Rows from block 4 of a small image diffusion model, named by matrix and row number. Rows with one number belong to one channel. Each number is 128 + 32 x the weight over its row's rms, rounded and kept within 0 to 255. All counts start at 0. Numbers have three digits each. After the name is the row's rms in percent of the matrix's.
After each channel's rows are labels from the 100 images, of 14976 (inputs lightly noised), where the channel reaches its highest value: "lies over" is the class under the peak. Only what is clearly more common there than usual is listed. The data: aerial photos of the United States (SatlasPretrain). In brackets: how many of the 100, against the usual share in percent.
# convs0: first 3x3 conv (model.mid.0.convs.0.weight, 192x192x3x3, each kernel summed), inputs 0-95
# convs1: second 3x3 conv (model.mid.0.convs.1.weight, 192x192x3x3, transposed, each kernel summed), outputs 0-95

convs0.176 089:147122083122130149153043137113129135062121140126191107055108075137130114095140144119109054066133136159147162090144119119156182212148107158126190141066127161147148146184197182142137136156165191137184167130086138191152135161141172135142131166125132142100127133127156050128132172082136118130
convs1.176 089:130154169140121084110160138128078107155110145092088169155183080121091145164105124152160167161164147091098115179092176137120110083022210114156130144190130131154147159102089144141149157107029122156123155161087106109171160104133126122138140085132116115153166135129119145110148089101132154141
lies over: building (25 vs 3.9)

convs0.41 105:110128149147148094106145149129088114154162118181159156143123179126118143104102108072083102088096125163143125098089158114138116172142176147083118077149148221109119114076157101123138110153101111199023122115193120111116176123105098094127130152084056163172153137125161106093145122165135112083
convs1.41 085:163130142094097083123104142147129148179115163116059135068138108126125135122152125156135142148143097139092094163083116105147109113169139109100158114150151119121120133133103134111082128148111117104118149135088190153113182164180096124129145116194240142103117119150136146121173076067138138156
lies over: building (25 vs 3.9)

convs0.68 084:102126110134095076062101084117143107125132133190106132107141185098177144133153164117170099107126126062103107122130166149152115130156167117137107108113140182151148152122132172168176142150138105195162165098162066087179173098146110091125128178130093136181098114108119079107111106142094124102
convs1.68 071:157154146132146084075096148174131147114143146157078111078139088113107150149101139165165151145172161111122156184100183144149157141108194131138134166125120108163079078112121188142076112156114113079156177179125179175147181104092098120132144114196127120074142097151178119101196112152156122154
lies over: building (48 vs 3.9)

convs0.61 153:111105144084084071050160115114093106158119122179114085075165145128139136147161166105148131128103146059094125113159188141139111132151198128132133108141158181183162148138177175183171143087156138187149131126189066113206187122133119109132147129058102096143117119133121126088127124185123134103
convs1.61 097:112115123137160127061063124145172157124154123164077141099117105128119130124120153149097096053120125103122162133110107130149136176229085149114140124085129120138112096104158169130128128192190132127150161102168164145089154135108153136135137113118113160110145131137109099090159081129145132130
lies over: building (51 vs 3.9)

convs0.182 090:126131152132113127146136078121104097140145172117195112218039197085132149094160116142159134161159111155109083186154077106099148109105072090107099121118147091081121128104129079124138141145126075107117090137145155095090112101096106102086111137144146099176112105132157148185106134133116092084
convs1.182 100:086127126102149155153209151136163120118160162155134124146151084125151140132105136083130139141092179134101153071108162155113166125083191122146133121186150170145162148094044148138156138116125130164128196106133101136149172094112119162157160146060111224217210127165154085081132101112147152122
lies over: crop field (35 vs 6.8)

convs0.15 085:179132069147135129116106147127146144133149101151133112075105078138075159105136162143142098119143100066097114136128126131086093097126081144130115156103192143153183121170157122190162157114158115143093078157111108118201181137128178134109146128140115129156129175138125150144151099107104108116
convs1.15 100:123141129115070080120116103112151073114107140111054127105177076138154152123168119129125165103133137148196168104108180137164153175046190143133124129167100140167146137109148134156101098153045179141154120099084133137166165152142091119147142089135148083113077139145136142096102121113153145139
lies over: crop field (26 vs 6.8)

convs0.18 083:166134038091103141099056110118111146146143145161166076099069141112139136114140166135140108139146111115097096137130115106110109078083131128127151135070166148126107163148095146113187165125208144124139075124166159104118147154173166107132137143135140125151137149125150125099151122160134143121
convs1.18 081:129102164119082067081152111140179097086112148123086128116236081123130141123101120171107143095152140117112153143118187131144173184039204149118125125164098112175171104135110162154088090160066130123149171157100106138183178114133098155122140110106100136155119118147110143104117107118138115129
lies over: building (36 vs 3.9)

convs0.124 268:148162131143147126143145142130131122134155149145129136145134214129130161140147152170155156158179168147135140166177183168129161140177162133173121186142132146201138165135130147184125151128142136161127120165239127138168184146165136179176180162147152139130150141178134147150159148215200175180
convs1.124 172:119084091098125100127118126136165121075111104084117082083133153115123101110091104081078099098085100150126126074119103098158110157157099137081151103116134094113108088134138120119085086177118119082113159095110162143119111124082099094080096118127101155083106076099109065105133100113089074085
lies over: building (34 vs 3.9)

convs0.35 091:094135141145139111084146134108125129132163124169159127107126169131154163112143115074107119081107127130161143092103175125146104180150174151114144087135160196138154140132212116144176110168110138188086113148231117166127178151087097102123135170072055139143123122132161093089120106177159086090
convs1.35 068:142139182094128116125048141143099137193117146134038141075156103151132116115139138154130091109139088153070107138083105099150102110184113092115157111138167147134077121109087163110144147157161093149116147094143186146082165140155111121133136117186214170101157121133110123119169075084118160150
lies over: building (53 vs 3.9)

convs0.58 087:125115115098144189161065141073128160060086142126173096111121100129139093088132149122099043089125145127157160118132139120165169202186133166126167137054127144167151181185192182144156136158226196145181196137086130199186110167126166146144111152150133132068129115112131075157132162097149122121
convs1.58 097:110150153156159105084170131143101122148102149106071192136174073131099142153105132149138158149162147083090142191090169142147105113046201145151145137191119136143134140124090168126146150125066134138127165161088131121155154122122137139139138106108114127144178139127113145107171077109146138138
lies over: building (41 vs 3.9)

convs0.21 120:144127078098092089133081117114096114131143076121168079105000137105072128108108044130107128107117099140106076132099102107125101105144128111110128121146114142109069087120101140121090109112113110126103093120135136098126135108131056081113154145159144129119100114157162102075104104114103143128
convs1.21 107:099123143122142144144157123158178168122152155179165132114131111117178138205142111110157116177089181161118179090090126132116167142151126124133137113133106101130169112178150154115125136180135115087180212141095145155119124134119112182150136155057182153176197101146131094097163063097129135127
lies over: crop field (25 vs 6.8)

convs0.69 101:167118068122145181150088137132125156111118112150150073104092125150134113128076168111122076087123134150125138151123130133138146169175119148121150151102139167183115126165172171177182153172221164127136189158077152162177126148133192143139127195119135152102166079123117051123142153078123099111
convs1.69 103:096152169147107075087121124137145101158099131081082152159173099158124144163158126143159174119139137082126153139089161129144128143036180125148126119168131144139159144092152137129145133141045137164161115116077125121151146145139123098133133085108132095134120156123121184114125078103149157134
lies over: crop field (50 vs 6.8)

convs0.117 076:121138120127142092162164162121138088147136158084164145153131049174112141000175130157082129114162078113118084173130151119122135195182130128102159134166206134137173163173123161162149115116163150226066056211157143110159150151104127137101140098158097152106157137136126164187198141177162094123
convs1.117 094:091148132150086135127070095122127135123147104128088153116086084138142152122147132125132139071124154122178188096105151154145120145136163105144130138147126156131148124127097156130171144146117190150181122068131121117121158102117107145167151103118153091190146139148151052064100093125161157147
lies over: crop field (26 vs 6.8)

convs0.52 110:061092148083144113096096117076098114114110135129144061149161075116140119112117156115137111119111172071108134135141190137124145155178173117125141132105173169180134138137180204198208124137173140170174174139161106108209180112101130111128132120127093125118151099126141103127112154167122107100
convs1.52 089:120163097162111155059098122133136164150133126174056156091130108149127134116139161146116119085154130104141159128130140151170111161171143120147144150119105123126108127122122160115130142142171160138162164081145136166112155142127152153155147147111142117137136156137103127094166083163172150170
lies over: building (38 vs 3.9)