A small image diffusion model, trained from scratch.
Model: 2.95M parameters, 32-pixel images, arch unet, activation silu.
Training: adamw at rate 0.0022, 12800 steps.
Data: trained on aerial photos of the United States (SatlasPretrain), 101725 training examples, 16.1 epochs.
Rows from block 5 of a small image diffusion model, named by matrix and row number. Rows with one number belong to one channel. Each number is 128 + 24 x the weight over its row's rms, rounded and kept within 0 to 255. All counts start at 0.
After each channel's rows are labels from the 100 images, of 14976 (inputs lightly noised), where the channel reaches its highest value: "top examples" is what is common among them; "peak on" is the class under the peak. Only what is clearly more common there than usual is listed. The data: aerial photos of the United States (SatlasPretrain). In brackets: how many of the 100, against the usual share in percent.
# convs0: first 3x3 conv (model.mid.1.convs.0.weight, 192x192x3x3, each kernel summed), inputs 0-95
# convs1: second 3x3 conv (model.mid.1.convs.1.weight, 192x192x3x3, transposed, each kernel summed), outputs 0-95

convs0.174 [132 116 118 127 161  83 151 138 126 104 104 106 103 133 113 134 164 135 145 141 102 105 104 119 122 116 150 116  97  76 130 127 113 137 130 140 120 170 116 120 106 146 131  86 116 127 107 117 120 107 112 150 125 127 118 104 121 139 142 131 118 142 119 150 138  99 157 144 102 149 134 131 131 131 143 149 103 124 125 123 117 122 126 111 180 109 128 132  64 123 169 161 152 108 114 129]
convs1.174 [112 135 129 160 122 132 126  87 109  61 127 119 132 153 145 151 124  87 132 107 120 120 173 140 105 151 143 138 120 118 129 135 140 112 182 157 126 144 140 149 135 142 168 158 128 137 147 106 162  70  73 143 144  94 131 113 154 155 147 132 130 115 175 159 150 127  98 107 161  87 141 132 136 152 131 157 137 145 142 115 136 142  87  94 114 149 143 133 147 156 130 141 155 166 129 140]
top examples: crop field (48 vs 8.7)
peak on: crop field (48 vs 6.8)

convs0.92 [104 154 134 136 121  96 151 148 113 106 118  93 113 118 138 104 180 102 146 148  75 100 151 166 122 126 113  99  94  93 120 105 121 126 103 128  95 139 151 104 102 151 141 101 135  84 117 123 124 136  80 105 149 136 140  70  92 125 141 112 103 115  89 143 121 126 127 132 128 109 108 126 140  98  88 131 123 100 112  85  81  93 116 109 115  82 118 125  88  97 122 149 173 125  92  99]
convs1.92 [121 137 116  90 114 133 181 143 135 117 135 136 168 132 166 116 145 109  93 121 113 135 191 130 154 166 109  78 165 162 156 110 170 145 159 131  90 116 129 145 146 142 110 104 131 152 147 117 116 148 136 139 133 111 135 135 122  83 135 149 105 116 120 160 110 159 151 111 133 122 124 137 128 156 146 137 150 151 142 126  82 145 141 146 132 123 152 153 126 152 119 128 128 129 149 132]
top examples: crop field (34 vs 8.7)
peak on: crop field (34 vs 6.8)

convs0.57 [141 109  78 141 128  94 143  66  97 106 132 113 130 113 121 145 147 114  38 146  92 118 121 114  99 126 143 159 115 120 122 148 102 148 127 148 136 180 149 115 151 134 189  96 145 137 116 137 134 112 100  88 151 150 136 135 167 163 140 112 129 165 101 129 142 159 126 130 168 136 116 142 134 177 149 139 107 109 116 145 100 129 111 100 103 125 112 101 137 116 117 145 189 151 119 130]
convs1.57 [119 174 156 126 198 111 140 145 159 153  85 122 142 117 146 101 164 175 130 149 130 152 113 119 166 114 103 114 150 137 154 137 151 129  99 102 134 111 130 119 137 140  85 119 138 145 150 140 121 123 142 136 125  95 140 134 101 129 123 129 141 106 130  80 100 142 168 151 109 138 143 124 130 127 116  98 157 145 125 130  83 150 150 122 191 110 132 159 114 121 163 124 101 130 160 142]
top examples: building (95 vs 41.5)
peak on: building (68 vs 3.9)

convs0.15 [142 111 109 147  96 115 143  73 128 135 119 122 132 139 113 134 183 134  64 112  71 123 113 125 146 118 131 130 127 138  84 112 129 152 137 133 111 135 109 133 110 117 141  58 116 128 126 115 129 101 108 117 136 130 104 129 161 147 138 105 142 126  86 142 115 137 144  99  86 118 135 126 132 124 125 133 114 118 126  88 132 122 124 132  93 145 125 145 144 107 119 163 113 114 119 114]
convs1.15 [118 141 173 132  83  91  82 160  94 123 108 116 124 106 123 102  81 153 171 160 114 123 105 130 156 149 114 115 158 134 124 121 139 106 110  87 124 114 141 132 128 142  94 100 155 118 168 136 119 130 115 138 136 159 163 123 182  49 133 158 133 102 102  93 112 170  98 142 104  98  91 141 143 121 122  88 144 123 132 122 101 123  82 147 117 134 130 135 122 103  68 135 102 139 146 129]
top examples: crop field (33 vs 8.7)
peak on: crop field (30 vs 6.8)

convs0.186 [126  99 134 104 116  71 139 120 113 103 135  86 124 114 136 128 102 122  99 143  75 132 151 110  92 133 180 125  81  72  86 119  98 129 132 154 125 149 147  96 143 124 168 135 157 142 108 137  66 112  95 109 130 116 135  90 127 150 120 117  88 129  92 141 160 163 116 125 163  97 100 111 140 141 105 167 117 103 113 107 105 113  99 103 124 119 127 104 100 119 127 114 187 145 107 106]
convs1.186 [132 182 137 146 161 110 144 112 128 134 113 111 150 160 156 153 179 127 124 133 114 130 140 149 142 148 136 149 162 168 144 150 151 141 124 114 143 140 153 146 118 159 114 115 156 124 165 117 148 123 143 172 146 124 147 107 114 134 146 141 153 128 149 130 143 135 133 142 149 138 108 143 154 111 141 141 149 167 152 108 142 195 155 143 144 131 156 177 130 150 127 163 148 150 175 157]
top examples: building (96 vs 41.5)
peak on: building (73 vs 3.9)

convs0.66 [131 118  87 135 139  61 132  91 111 113 118 110 110 120 120 132 164 107  99 130  65 113 150 124 133 147 136 105 101  98  70 107 132 152 152 156  89 157 127 125 117 137 164  83 113 134 121 133 122 100 119 161 150 100 108 135 122 128 150 147 115 152  99 132 154 138 123 122 116 147 121 139 130 142  91 132 150 133 136 122  99  86 130 105 132 111 147 132  62 127 130 154 119 133 116 102]
convs1.66 [166 160 186 129  78  94  96 149  93 132 130 110 114 100 119  90 104 153 172 173 124 150 106 142 126 131  94 140 120 155  65 147 107 167 116  79 146 121 139 119 129 141 133 114 145 115 140 131 113 148 135 178 133 169 159 120 125  97 129 142 108 135 119 120 168 144 107 143 104 131  65 131 139 116 142  65 108 127 132 124 156 135 122 154  97 159 135 156 152 125  94 148 101 143 141 126]
top examples: crop field (30 vs 8.7)
peak on: crop field (28 vs 6.8)

convs0.54 [165 135 115 166 148  76 104 130 164 113 122 122 156 153 102 121 121 134 110 153  44 121 125 132 167 136 146 116 173 110 117 130 133 106 113 133 115 190 129 125 116  97 121  78 120 133 167 125 138  83 133 123 119 150 112 102 127 122 142 145 166 119  98  90 160 139 101 115 185 107 125 132 137 143 117  97  83 100 115 153  82 120 141 137 142 133 111 128 105 110 153 130 220 105 132 114]
convs1.54 [150 138 121 115  89  80 135 177 133 115 125  99 153  90 132  58 130 141 124 189 110 114 140 138 136 140  91 125 147 152 122 121 121 158 137  83 118 132 146 128 143 123 111 117 157 111 138 126 124 139 145 137 135 121 142 122 127  91 134 112 110 106 116 148 141 135 117 116  97 121 134 140 149 136 158  64 138 129 134 117 166 148 121 146  88 148 141 151 156 132  97 150  94 120 127 140]
top examples: building (95 vs 41.5)
peak on: building (36 vs 3.9)

convs0.118 [127 122 107 110 115  69 116 143 106 129 145 102  84 132 129  94 151 111 102 124  83 109 116 117 114 116  86 120 129  96 126 127 124 161 125 111 123 150 118 146 115 119 124 109 117 125 140  95 113  99 138 127 124 126 118 118 109 113 149 126 134 132 111 138 125 113 135 136 142 149 121 124 108 118 120  57 121 107 117 126 150 110 152 127 105 112 117 132 106 143 120 141 146 124 106 118]
convs1.118 [137 164 159  99  73 121 116 143  94 131 116 113 134  93  99  69 109  97 176 137 133 149 145 133 134 141 108 158 145 145 142 133 115 206 100 119 180 119 128 112 141 131 145 104 136 110 138 138 129 166 143 166 126 110  97 124 147 140 122 147  96 135  94  98 134 135  96 104  82 183  90 129 129  86 100  60 108 103 121 137 157 200 130 134 101 107 129 131 150 108 127 112  90 118 136 113]
top examples: crop field (25 vs 8.7)
peak on: crop field (25 vs 6.8)

convs0.121 [151 119 114 116 128 110 168  97 152 143 114 128 148 123 116 113 173 113  87  68  67 136 139 111 128 108 118 143 101 129 103 123 104 187 141 121 158 106 100  93 147 104 119  95 114 129 101 153 138 156 150 124 119 103 107 133 129 145 112 109 142 119 113 117 111 130 148 140 100 176 139 115 108 126 109 126 114 102 103 149 134 127 132  97  99 106 115 111 141 130 152 103  98 102 108 119]
convs1.121 [116 131 167  84 138  97 126 175 118 152 129 110 144 104 133  73 100 109 179 171 120 155 108 135 149 100 100 124 132 156 138 117 148 126 111 137 139 111 140 125 124 150 133 101 154 126 128 128 116 190 155 167 136 122 121 116 106 134 135 164 107 128  94 129 149 155 130 117  92 122  92 144 144 103 121  68 118 139 135 119 103 107 167 159 170 109 141 144 132 112 107 149  95 124 148 115]
top examples: crop field (33 vs 8.7)
peak on: crop field (29 vs 6.8)

convs0.62 [109  96 109 127  96  98 169  86 112 118 157  99 107 115 110 124 152 127 128 118  93 122 117  99  76 136 121 138 104 131  92 156 113 170 149 144 111 131 131 132 131 130 165  89 121 110 118 145  98 105 148  74 123 137 131 150 156 123 121 118  97 188  57 152 143 145 120 107 145 152 121 108 109 144 120 110 107 125 110 125 147 108 128 140  95 156 106 121 150 139 112 118 160 147 116 126]
convs1.62 [ 87 131 172 129 126 108 156 144 127 138 151 124 115 136 139 104 153 129 161 167 119 126 156 139 174 110 126 118 161 167 123  83 175 132 119 127 112 128 147 128 139 182 111 121 150 127 139 132 114 139 147 148 143 113 112 112 128 103 141 171 123 147 139  96  80 181 127  84 126 148 111 138 148  90  94 114 151 145 131 115 101 164 143 166 142  88 143 169  82  95 100 150 126 116 147 117]
top examples: building (97 vs 41.5)
peak on: building (26 vs 3.9)

convs0.115 [126 136 118 130 105 115 184  86 129 136 113 128 133 139 115 127 175 121 117  52 106 126 131 136 120 134 126 141 126 163  84 130 109 148 135 115 155 104 110 130 129  94 132 118  96 100 124 144 151 148 164 143 122 126 112 105 158 105 131 122 124 131 127  98 122 127  88 110 104 168 124 129 129 125 128 126 106 137 144 156 158 152  94 121 102 132 145 148 177 147 136  81 124 122 141 143]
convs1.115 [103 137 179 102 153 125 170 139 107 161 158 130 102 135 133 106 149 129 171 155 133 140  96 131 156  85 124 145 137 150 129 141 162 143  98 127 168 124 131 130 123 178 127 121 139 153 132 133 122 160 153 152 127 139 117 122 134 159 127 163 118 172 131 117 119 167 145 128 120 146  88 127 133  96 126 108 136 145 128 125 121 153 191 153 170  91 139 158  79 118  86 145 120 134 146 133]
top examples: crop field (41 vs 8.7)
peak on: crop field (39 vs 6.8)

convs0.34 [149 106 122 156 127 105 149  79  87 117 129 110 119 146 134 136 132 122  76  84  91 106 124 118 105 113 113 163 117 101 128 167 103 148 120 129 139 157  94 129 102 162 142  53  86 134 138 115 140  75 135 110 111 146 147 119 119 137 126 125 176 120  48 122 143  96 114 163 142 138 125 107 129 135 147 112 127 108 122 142 140 123 130 134 117 137 126 132 134 143 139 138 146 144 110 146]
convs1.34 [143 123 149 108 121 103 157 172 126 135 174 110 104 106 136  63 155 149 141 180 128 111 136 134 130 116 101 127 113 141 107 122 121 177 135 124 116 135 135 118 138 149 145 124 139 140 113 129 122 160 119 126 131 128 105 123 100 112 127  98  87 152 127 131 110 125 150 120 107 142 123 131 137 131 133  78 136 117 123 124 150 117 153 131 123 109 133 160 119 134 131 132 100 123 112 125]
top examples: building (72 vs 41.5)
peak on: building (28 vs 3.9)

convs0.104 [137 125 121 129 113  80  86 139 121 138 151  96 110 141 157  98 155 115 104 138 120 124 126 114 115 123  79 125 123 138 138 124 130 135 132  99 121 145 116 141 122 125 122 125 110 131 126  89 133  95 129  95 117 140 129 102 111  99 146 122 135 120 136 133 101  98 132 135 139 126 108 131 109 108 137  55 122 111 110 124 140  98 134 149  86 120 107 139 151 151 102 139 124 122 104 131]
convs1.104 [162 136 109 129  86 148 110 120 126 112 128 144 147  96  89  93  97 100 141 120 153 158 127 108  92 153 104 152  96 108 117 141  83 180 160 121 149 122 104 103 138  97 155 149 109 120 114 147 124 120 141 136 103 108 115 146 161 130 102 100 104 118 125 157 153  94  73 104 100 147 131 105 107 152 132  89  87 101 105 155 190 156 118  91  73 144 106 103 170 131 134 119 104 122 110 118]
top examples: crop field (27 vs 8.7)
peak on: crop field (25 vs 6.8)

convs0.170 [145 101 134 117 128  83 120 131 133 107 128  87 146 110 133 107 113 115 116 147  45 134 153 120 105 133 176 132  95  88 103 113  97 111 130 138 129 155 155  89 138 115 141 130 160 140 110 128  58  92  91 108 124 110 118  86 111 132 110 108 100  99  92 116 144 156 116 102 158  85  94 104 143 130 112 161 112  97 103  93  90 135 105 105 117 126 114 103 127 108 114 116 190 131 103  99]
convs1.170 [153 182 129 146 155  92 152 128 124 125 126  99 135 152 153 134 176 127 116 167 120 119 141 146 125 157 124 140 141 159 130 157 139 175 155 111 123 149 147 140 127 162 133 109 155 122 157 117 145 129 123 162 139 127 150 114 135 129 140 114 141 137 144 157 146 129 134 147 142 144 130 141 149 139 155 122 149 148 145 113 169 177 150 128 124 141 153 176 139 169 136 172 138 156 154 156]
top examples: building (96 vs 41.5)
peak on: building (64 vs 3.9)

convs0.42 [130 120 121 157 136 117 121 130 101 119 130 132 101 149 107 142 142 118 157 127  95  83 120 122 138 129 157 101 148  86 159 125 116 118 131 132 104 183 112 145 124 138 132  73  80 139 146 123 131  83 125 143 121 159 152 149 148 144 142 134 156 133 109 141 123  77 166 123 144 109 158 130 129 117 158 150 101 143 119 160 121 128 139 158 136 125 120 128 101 132 129 167 174 122 121 131]
convs1.42 [137 117 106 131 138  98 140 161 170  87 147 115 165 106 130  81 117 123 142 176 109 155 133 127 104 129 109 153 110 143 132 147 125 118 217 161 108 146 138 122 136 129 148 110 147 158 115 121 142 125 117 144 130  80 125 118 112 150 132 102 104 101 107 188 159 104  79 109 108  78 141 139 140 171 153  94 119 134 121 121 163 118 107  96 115 165 127 122 164 148 127 162 113 132 111 137]
top examples: crop field (27 vs 8.7)
peak on: crop field (26 vs 6.8)

convs0.188 [ 92 144 119 128 130 102 154 108 110 124 128  99 110 143  99  88 180 104 123 106  92 107 121 141 166 140 110 101 134 127 122  90 144 152 130 155 110 150 122 127 142 131 142  97 114 131 130 123 130 112 134 155 148 108 102  98 170 112 161  90 113 158 103 121 109 165 128  70 147 160 141 134 117 143  93  76 107 112 128 114 138 146 105 109 101  95 132 148 111 122 131 133 162 110 122 107]
convs1.188 [133 105 126 105  94 120 186 142 124 143 139 131 151 118 104  97 142 123 131 132 135 136  86 110 122 108 109 136 138 157 133 146 133 180 128  88 130 115 122 116 114 116 125 104 142 141 124 139 113 181 198 148 116 153 129 139 144 113 116 128 128 141  99 167 142 151 120 122  95 138 135 129 129 143 177  94 116 127 118 135 166 146 195 149 124 151 130 164 164 129  84 130 104 112 134 140]
top examples: crop field (32 vs 8.7)
peak on: crop field (30 vs 6.8)

convs0.95 [164 127 147 120 119  50 114 121 125 130 127  86 150 122 100 131 101 134  83 128 124 151 125 133 121 147 178 125 133 101  66 112  91 143 109 127 113 149 110 102 111  84 101  98 124 119 131 128  71 134 134 129 112 146 108  99 144 128 108 121 103 124  92 103 174 165 104 115 142 126 105 116 149 136 130 158  99 113 122  90  96 126 114 113 137 136 115 119  97 106 121  95 204 102 124 104]
convs1.95 [152 167 123 145 121  95 150 133 111 119 150 100 111 146 141 123 174 117 129 178 128  91 175 146 125 158 127 128 127 148 128 120 122 158 144 122 127 148 148 129 126 153 141 148 145  88 138 125 133 115  96 141 137 104 117 109 113 115 135 102 123 130 175 148 124 116 123 115 156 135 130 128 150 125 127 124 148 130 133 111 164 154 119 123  84 116 145 159 137 159 135 158 145 142 132 133]
top examples: building (91 vs 41.5)
peak on: building (58 vs 3.9)

convs0.63 [136 136 121 143 109  53  69 101 122 119  95  97 168 124 121 170 114 145 104 125 177 116 116 126 155 178 168 133 159 145 133 128 126 104 150 151  86 145 131 120 132 122 123  97 127 120 145 145 106  97  95  76 111 161 138 143 170  94 100 129 124 124 113 118 135 158 105 128 178 112 145  85 130 140 164 155 104 143 123 142  97 138  80 114  99 136 108  98 126 101 104 133 191 131 137 123]
convs1.63 [ 94 113  83 114  95  94 160 156 120  83 121 107 141 134 139 116 140  59 100 161 109 102 202 132 130 171 142  74 153 140 169  74 148 123 167 119  97 151 154 133 133 136 106 122 154  95 131 118 115 117 105 112 148  71 122 109 152  77 148 122 132 105 136 148  97 123  87  81 131 122 156 147 155 151 105 129 150 123 128 102 122 189  82 105  83 106 136 117 126 138 125 137 130 118 117 110]
top examples: building (95 vs 41.5)
peak on: building (53 vs 3.9)

convs0.191 [122 134 106 121 158 120 134 110 124 121 122 118  86 144 150 145 121 140 135 142 118 107 108 128 142 114 164 126 128  81 125 118 157  99 126 131 132 188 101 143 104 157 110  89  88 129 126 106 139  85 129 125  96 118 128  97 121 116 120 135 129 119 103 148 116 123 153 124 119 117 161  95 133 124 149 157 150 151 147  76 113 143 141 129 175 105 136 115  82 136 156 172 163 142 134 160]
convs1.191 [157 135  89 158  81 109 124 100 110  86 120  98 139 152 134 154 135 117 132 120 111 115 162 146  81 176 150 129 102 106 109 135 103 139 184 113 109 153 156 137 124 110 152 145 145 101 128 109 137  87  88 137 152 130 144  99 137 103 152 103 139 112 163 177 155 103  98 123 159 105 161 147 153 161 148 150 132 126 139 102 161 143  87 101  75 156 143 127 163 167 134 140 155 153 123 134]
top examples: crop field (51 vs 8.7)
peak on: crop field (49 vs 6.8)

convs0.189 [125 122 125 125 125  63 109 106  98 101 130  76 102 120 131  95 118 108 120 148  85 113 140 144 115 134 155 112 126  74  95 100 143 102 127 144  94 185 136 135 102 171 143  90 124 112 132 109 120  94  68 109 135 122 124 105 145 127 143 105 120 122  77 100 124 127  92 129 143  84 114 124 144 134 136 155 137 134 142 102  88  98 103 117 128 111 141 113  78 130  99 160 168 125 127 115]
convs1.189 [187  99 106 151  80 105 150 131 145 125 143 104 134 123 113 126 141 144 141 144 125 124  93 134  97 134 119 139  82 116  62 130  71 218 127  82 119 131 146  98 111  94 124 155 142 122 101 132 100  97 122 138 137 142 124 115  82  77 132  62 128 110 158 136 148  75 116 145 134 132 126 131 147 144 134 115 105  83 113 111 169 115 130 127  90 158 126 138 165 142 141 116 126 117  99 104]
top examples: crop field (35 vs 8.7)
peak on: crop field (33 vs 6.8)

convs0.171 [124  90 137 108 128  72 133 143 123 101 132  91 138 100 146 104 122 108 132 160  35 122 147 109  91 122 157 116  79  97 113 104  93 115 121 134 125 149 156  83 131 137 146 117 159 136  91 132  64 107  99  98 119 113 130  84 111 133 108 114  99 114  88 122 131 143 116 129 162  95 106 100 142 129 110 155 107  96  88 103  84 114 108 118 121 114 104 102 132 113 107 129 188 141  93 100]
convs1.171 [140 171 123 137 135 109 169 119 133 133 135 108 149 164 149 149 194 127 120 139 115 117 154 146 146 159 129 129 167 177 137 138 157 166 145 126 113 147 145 150 122 161 111 110 149 129 161 111 137 145 144 173 139 138 142 114 111 115 142 121 138 133 146 162 145 137 138 130 149 138 128 144 148 118 161 138 152 162 152 112 145 184 162 163 130 139 160 193 139 154 123 164 149 140 161 160]
top examples: building (94 vs 41.5)
peak on: building (66 vs 3.9)

convs0.184 [ 90  99 110 101 132  67 142 178 135 103 139  85 134 114 148 109 159  94 147 137  47 108 122 131 127  92 130  88 114 129 138  84 138 110 118 149  85 157 148 107 122 142 119  93 144 134 111 131  95 102  94 120 125 118 118  70 110 125 124  77 106 118  99 118  73 102 144 124 131 113 135 109 134 136 113 129 125 108 110  86  75 106 109 101 144 100 125 118 134 114 118 138 155 119  80 101]
convs1.184 [125  79 109 121 128 122 204 111 131  96 155 124 149 155 132 156 169 101 124 105 119 112 194 127 135 159 137 105 131 148 106  95 141 190 167 174  62 133 148 130 121 130 138 121 148 132 115 122 103 120 138 142 142 127 110 113 100 119 144 121 124 143 148 173 137 142 147 126 151 132 144 144 153 148 121 151 122 130 130 112 112 162 167 153 129 139 141 150 121 162 123 140 147 120 119 100]
top examples: crop field (44 vs 8.7)
peak on: crop field (43 vs 6.8)

convs0.98 [109 111 118 120 126 107 172  78  68 102 108 114  96 138 124 139 153 106 103 121 123  80 110 111 107 144 153 116 127 163 106 123 123 137 113 132 123 140  92 135 134 158 142 103  78 106 121 148 137 145 114 147  99 120 123  95 170 114 104 115 112 174 119 109 118 124 103 122 130 163 149  94 102 136 125 151 112 139 128 124 153 153 112  84 121 111 126 148 154 164 128 139 147 145 121 136]
convs1.98 [164 126 124 118 104 100 168 139 107 141 171  88  93 139 148 115 162 116 150 169 109 103 155 156 123 141 128 126 128 140 151 127 123 188 131 146 124 139 163 123 125 138 138 131 161 133 117 117 136 136 104 131 157 151 110  95 142 117 152  92 116 160 157 151 104 125 159 137 145 147 148 156 163 136 163 130 144 111 137  94 152 161 140 117 124 104 151 159 105 129 131 118 137 127 118 134]
top examples: crop field (31 vs 8.7)
peak on: crop field (26 vs 6.8)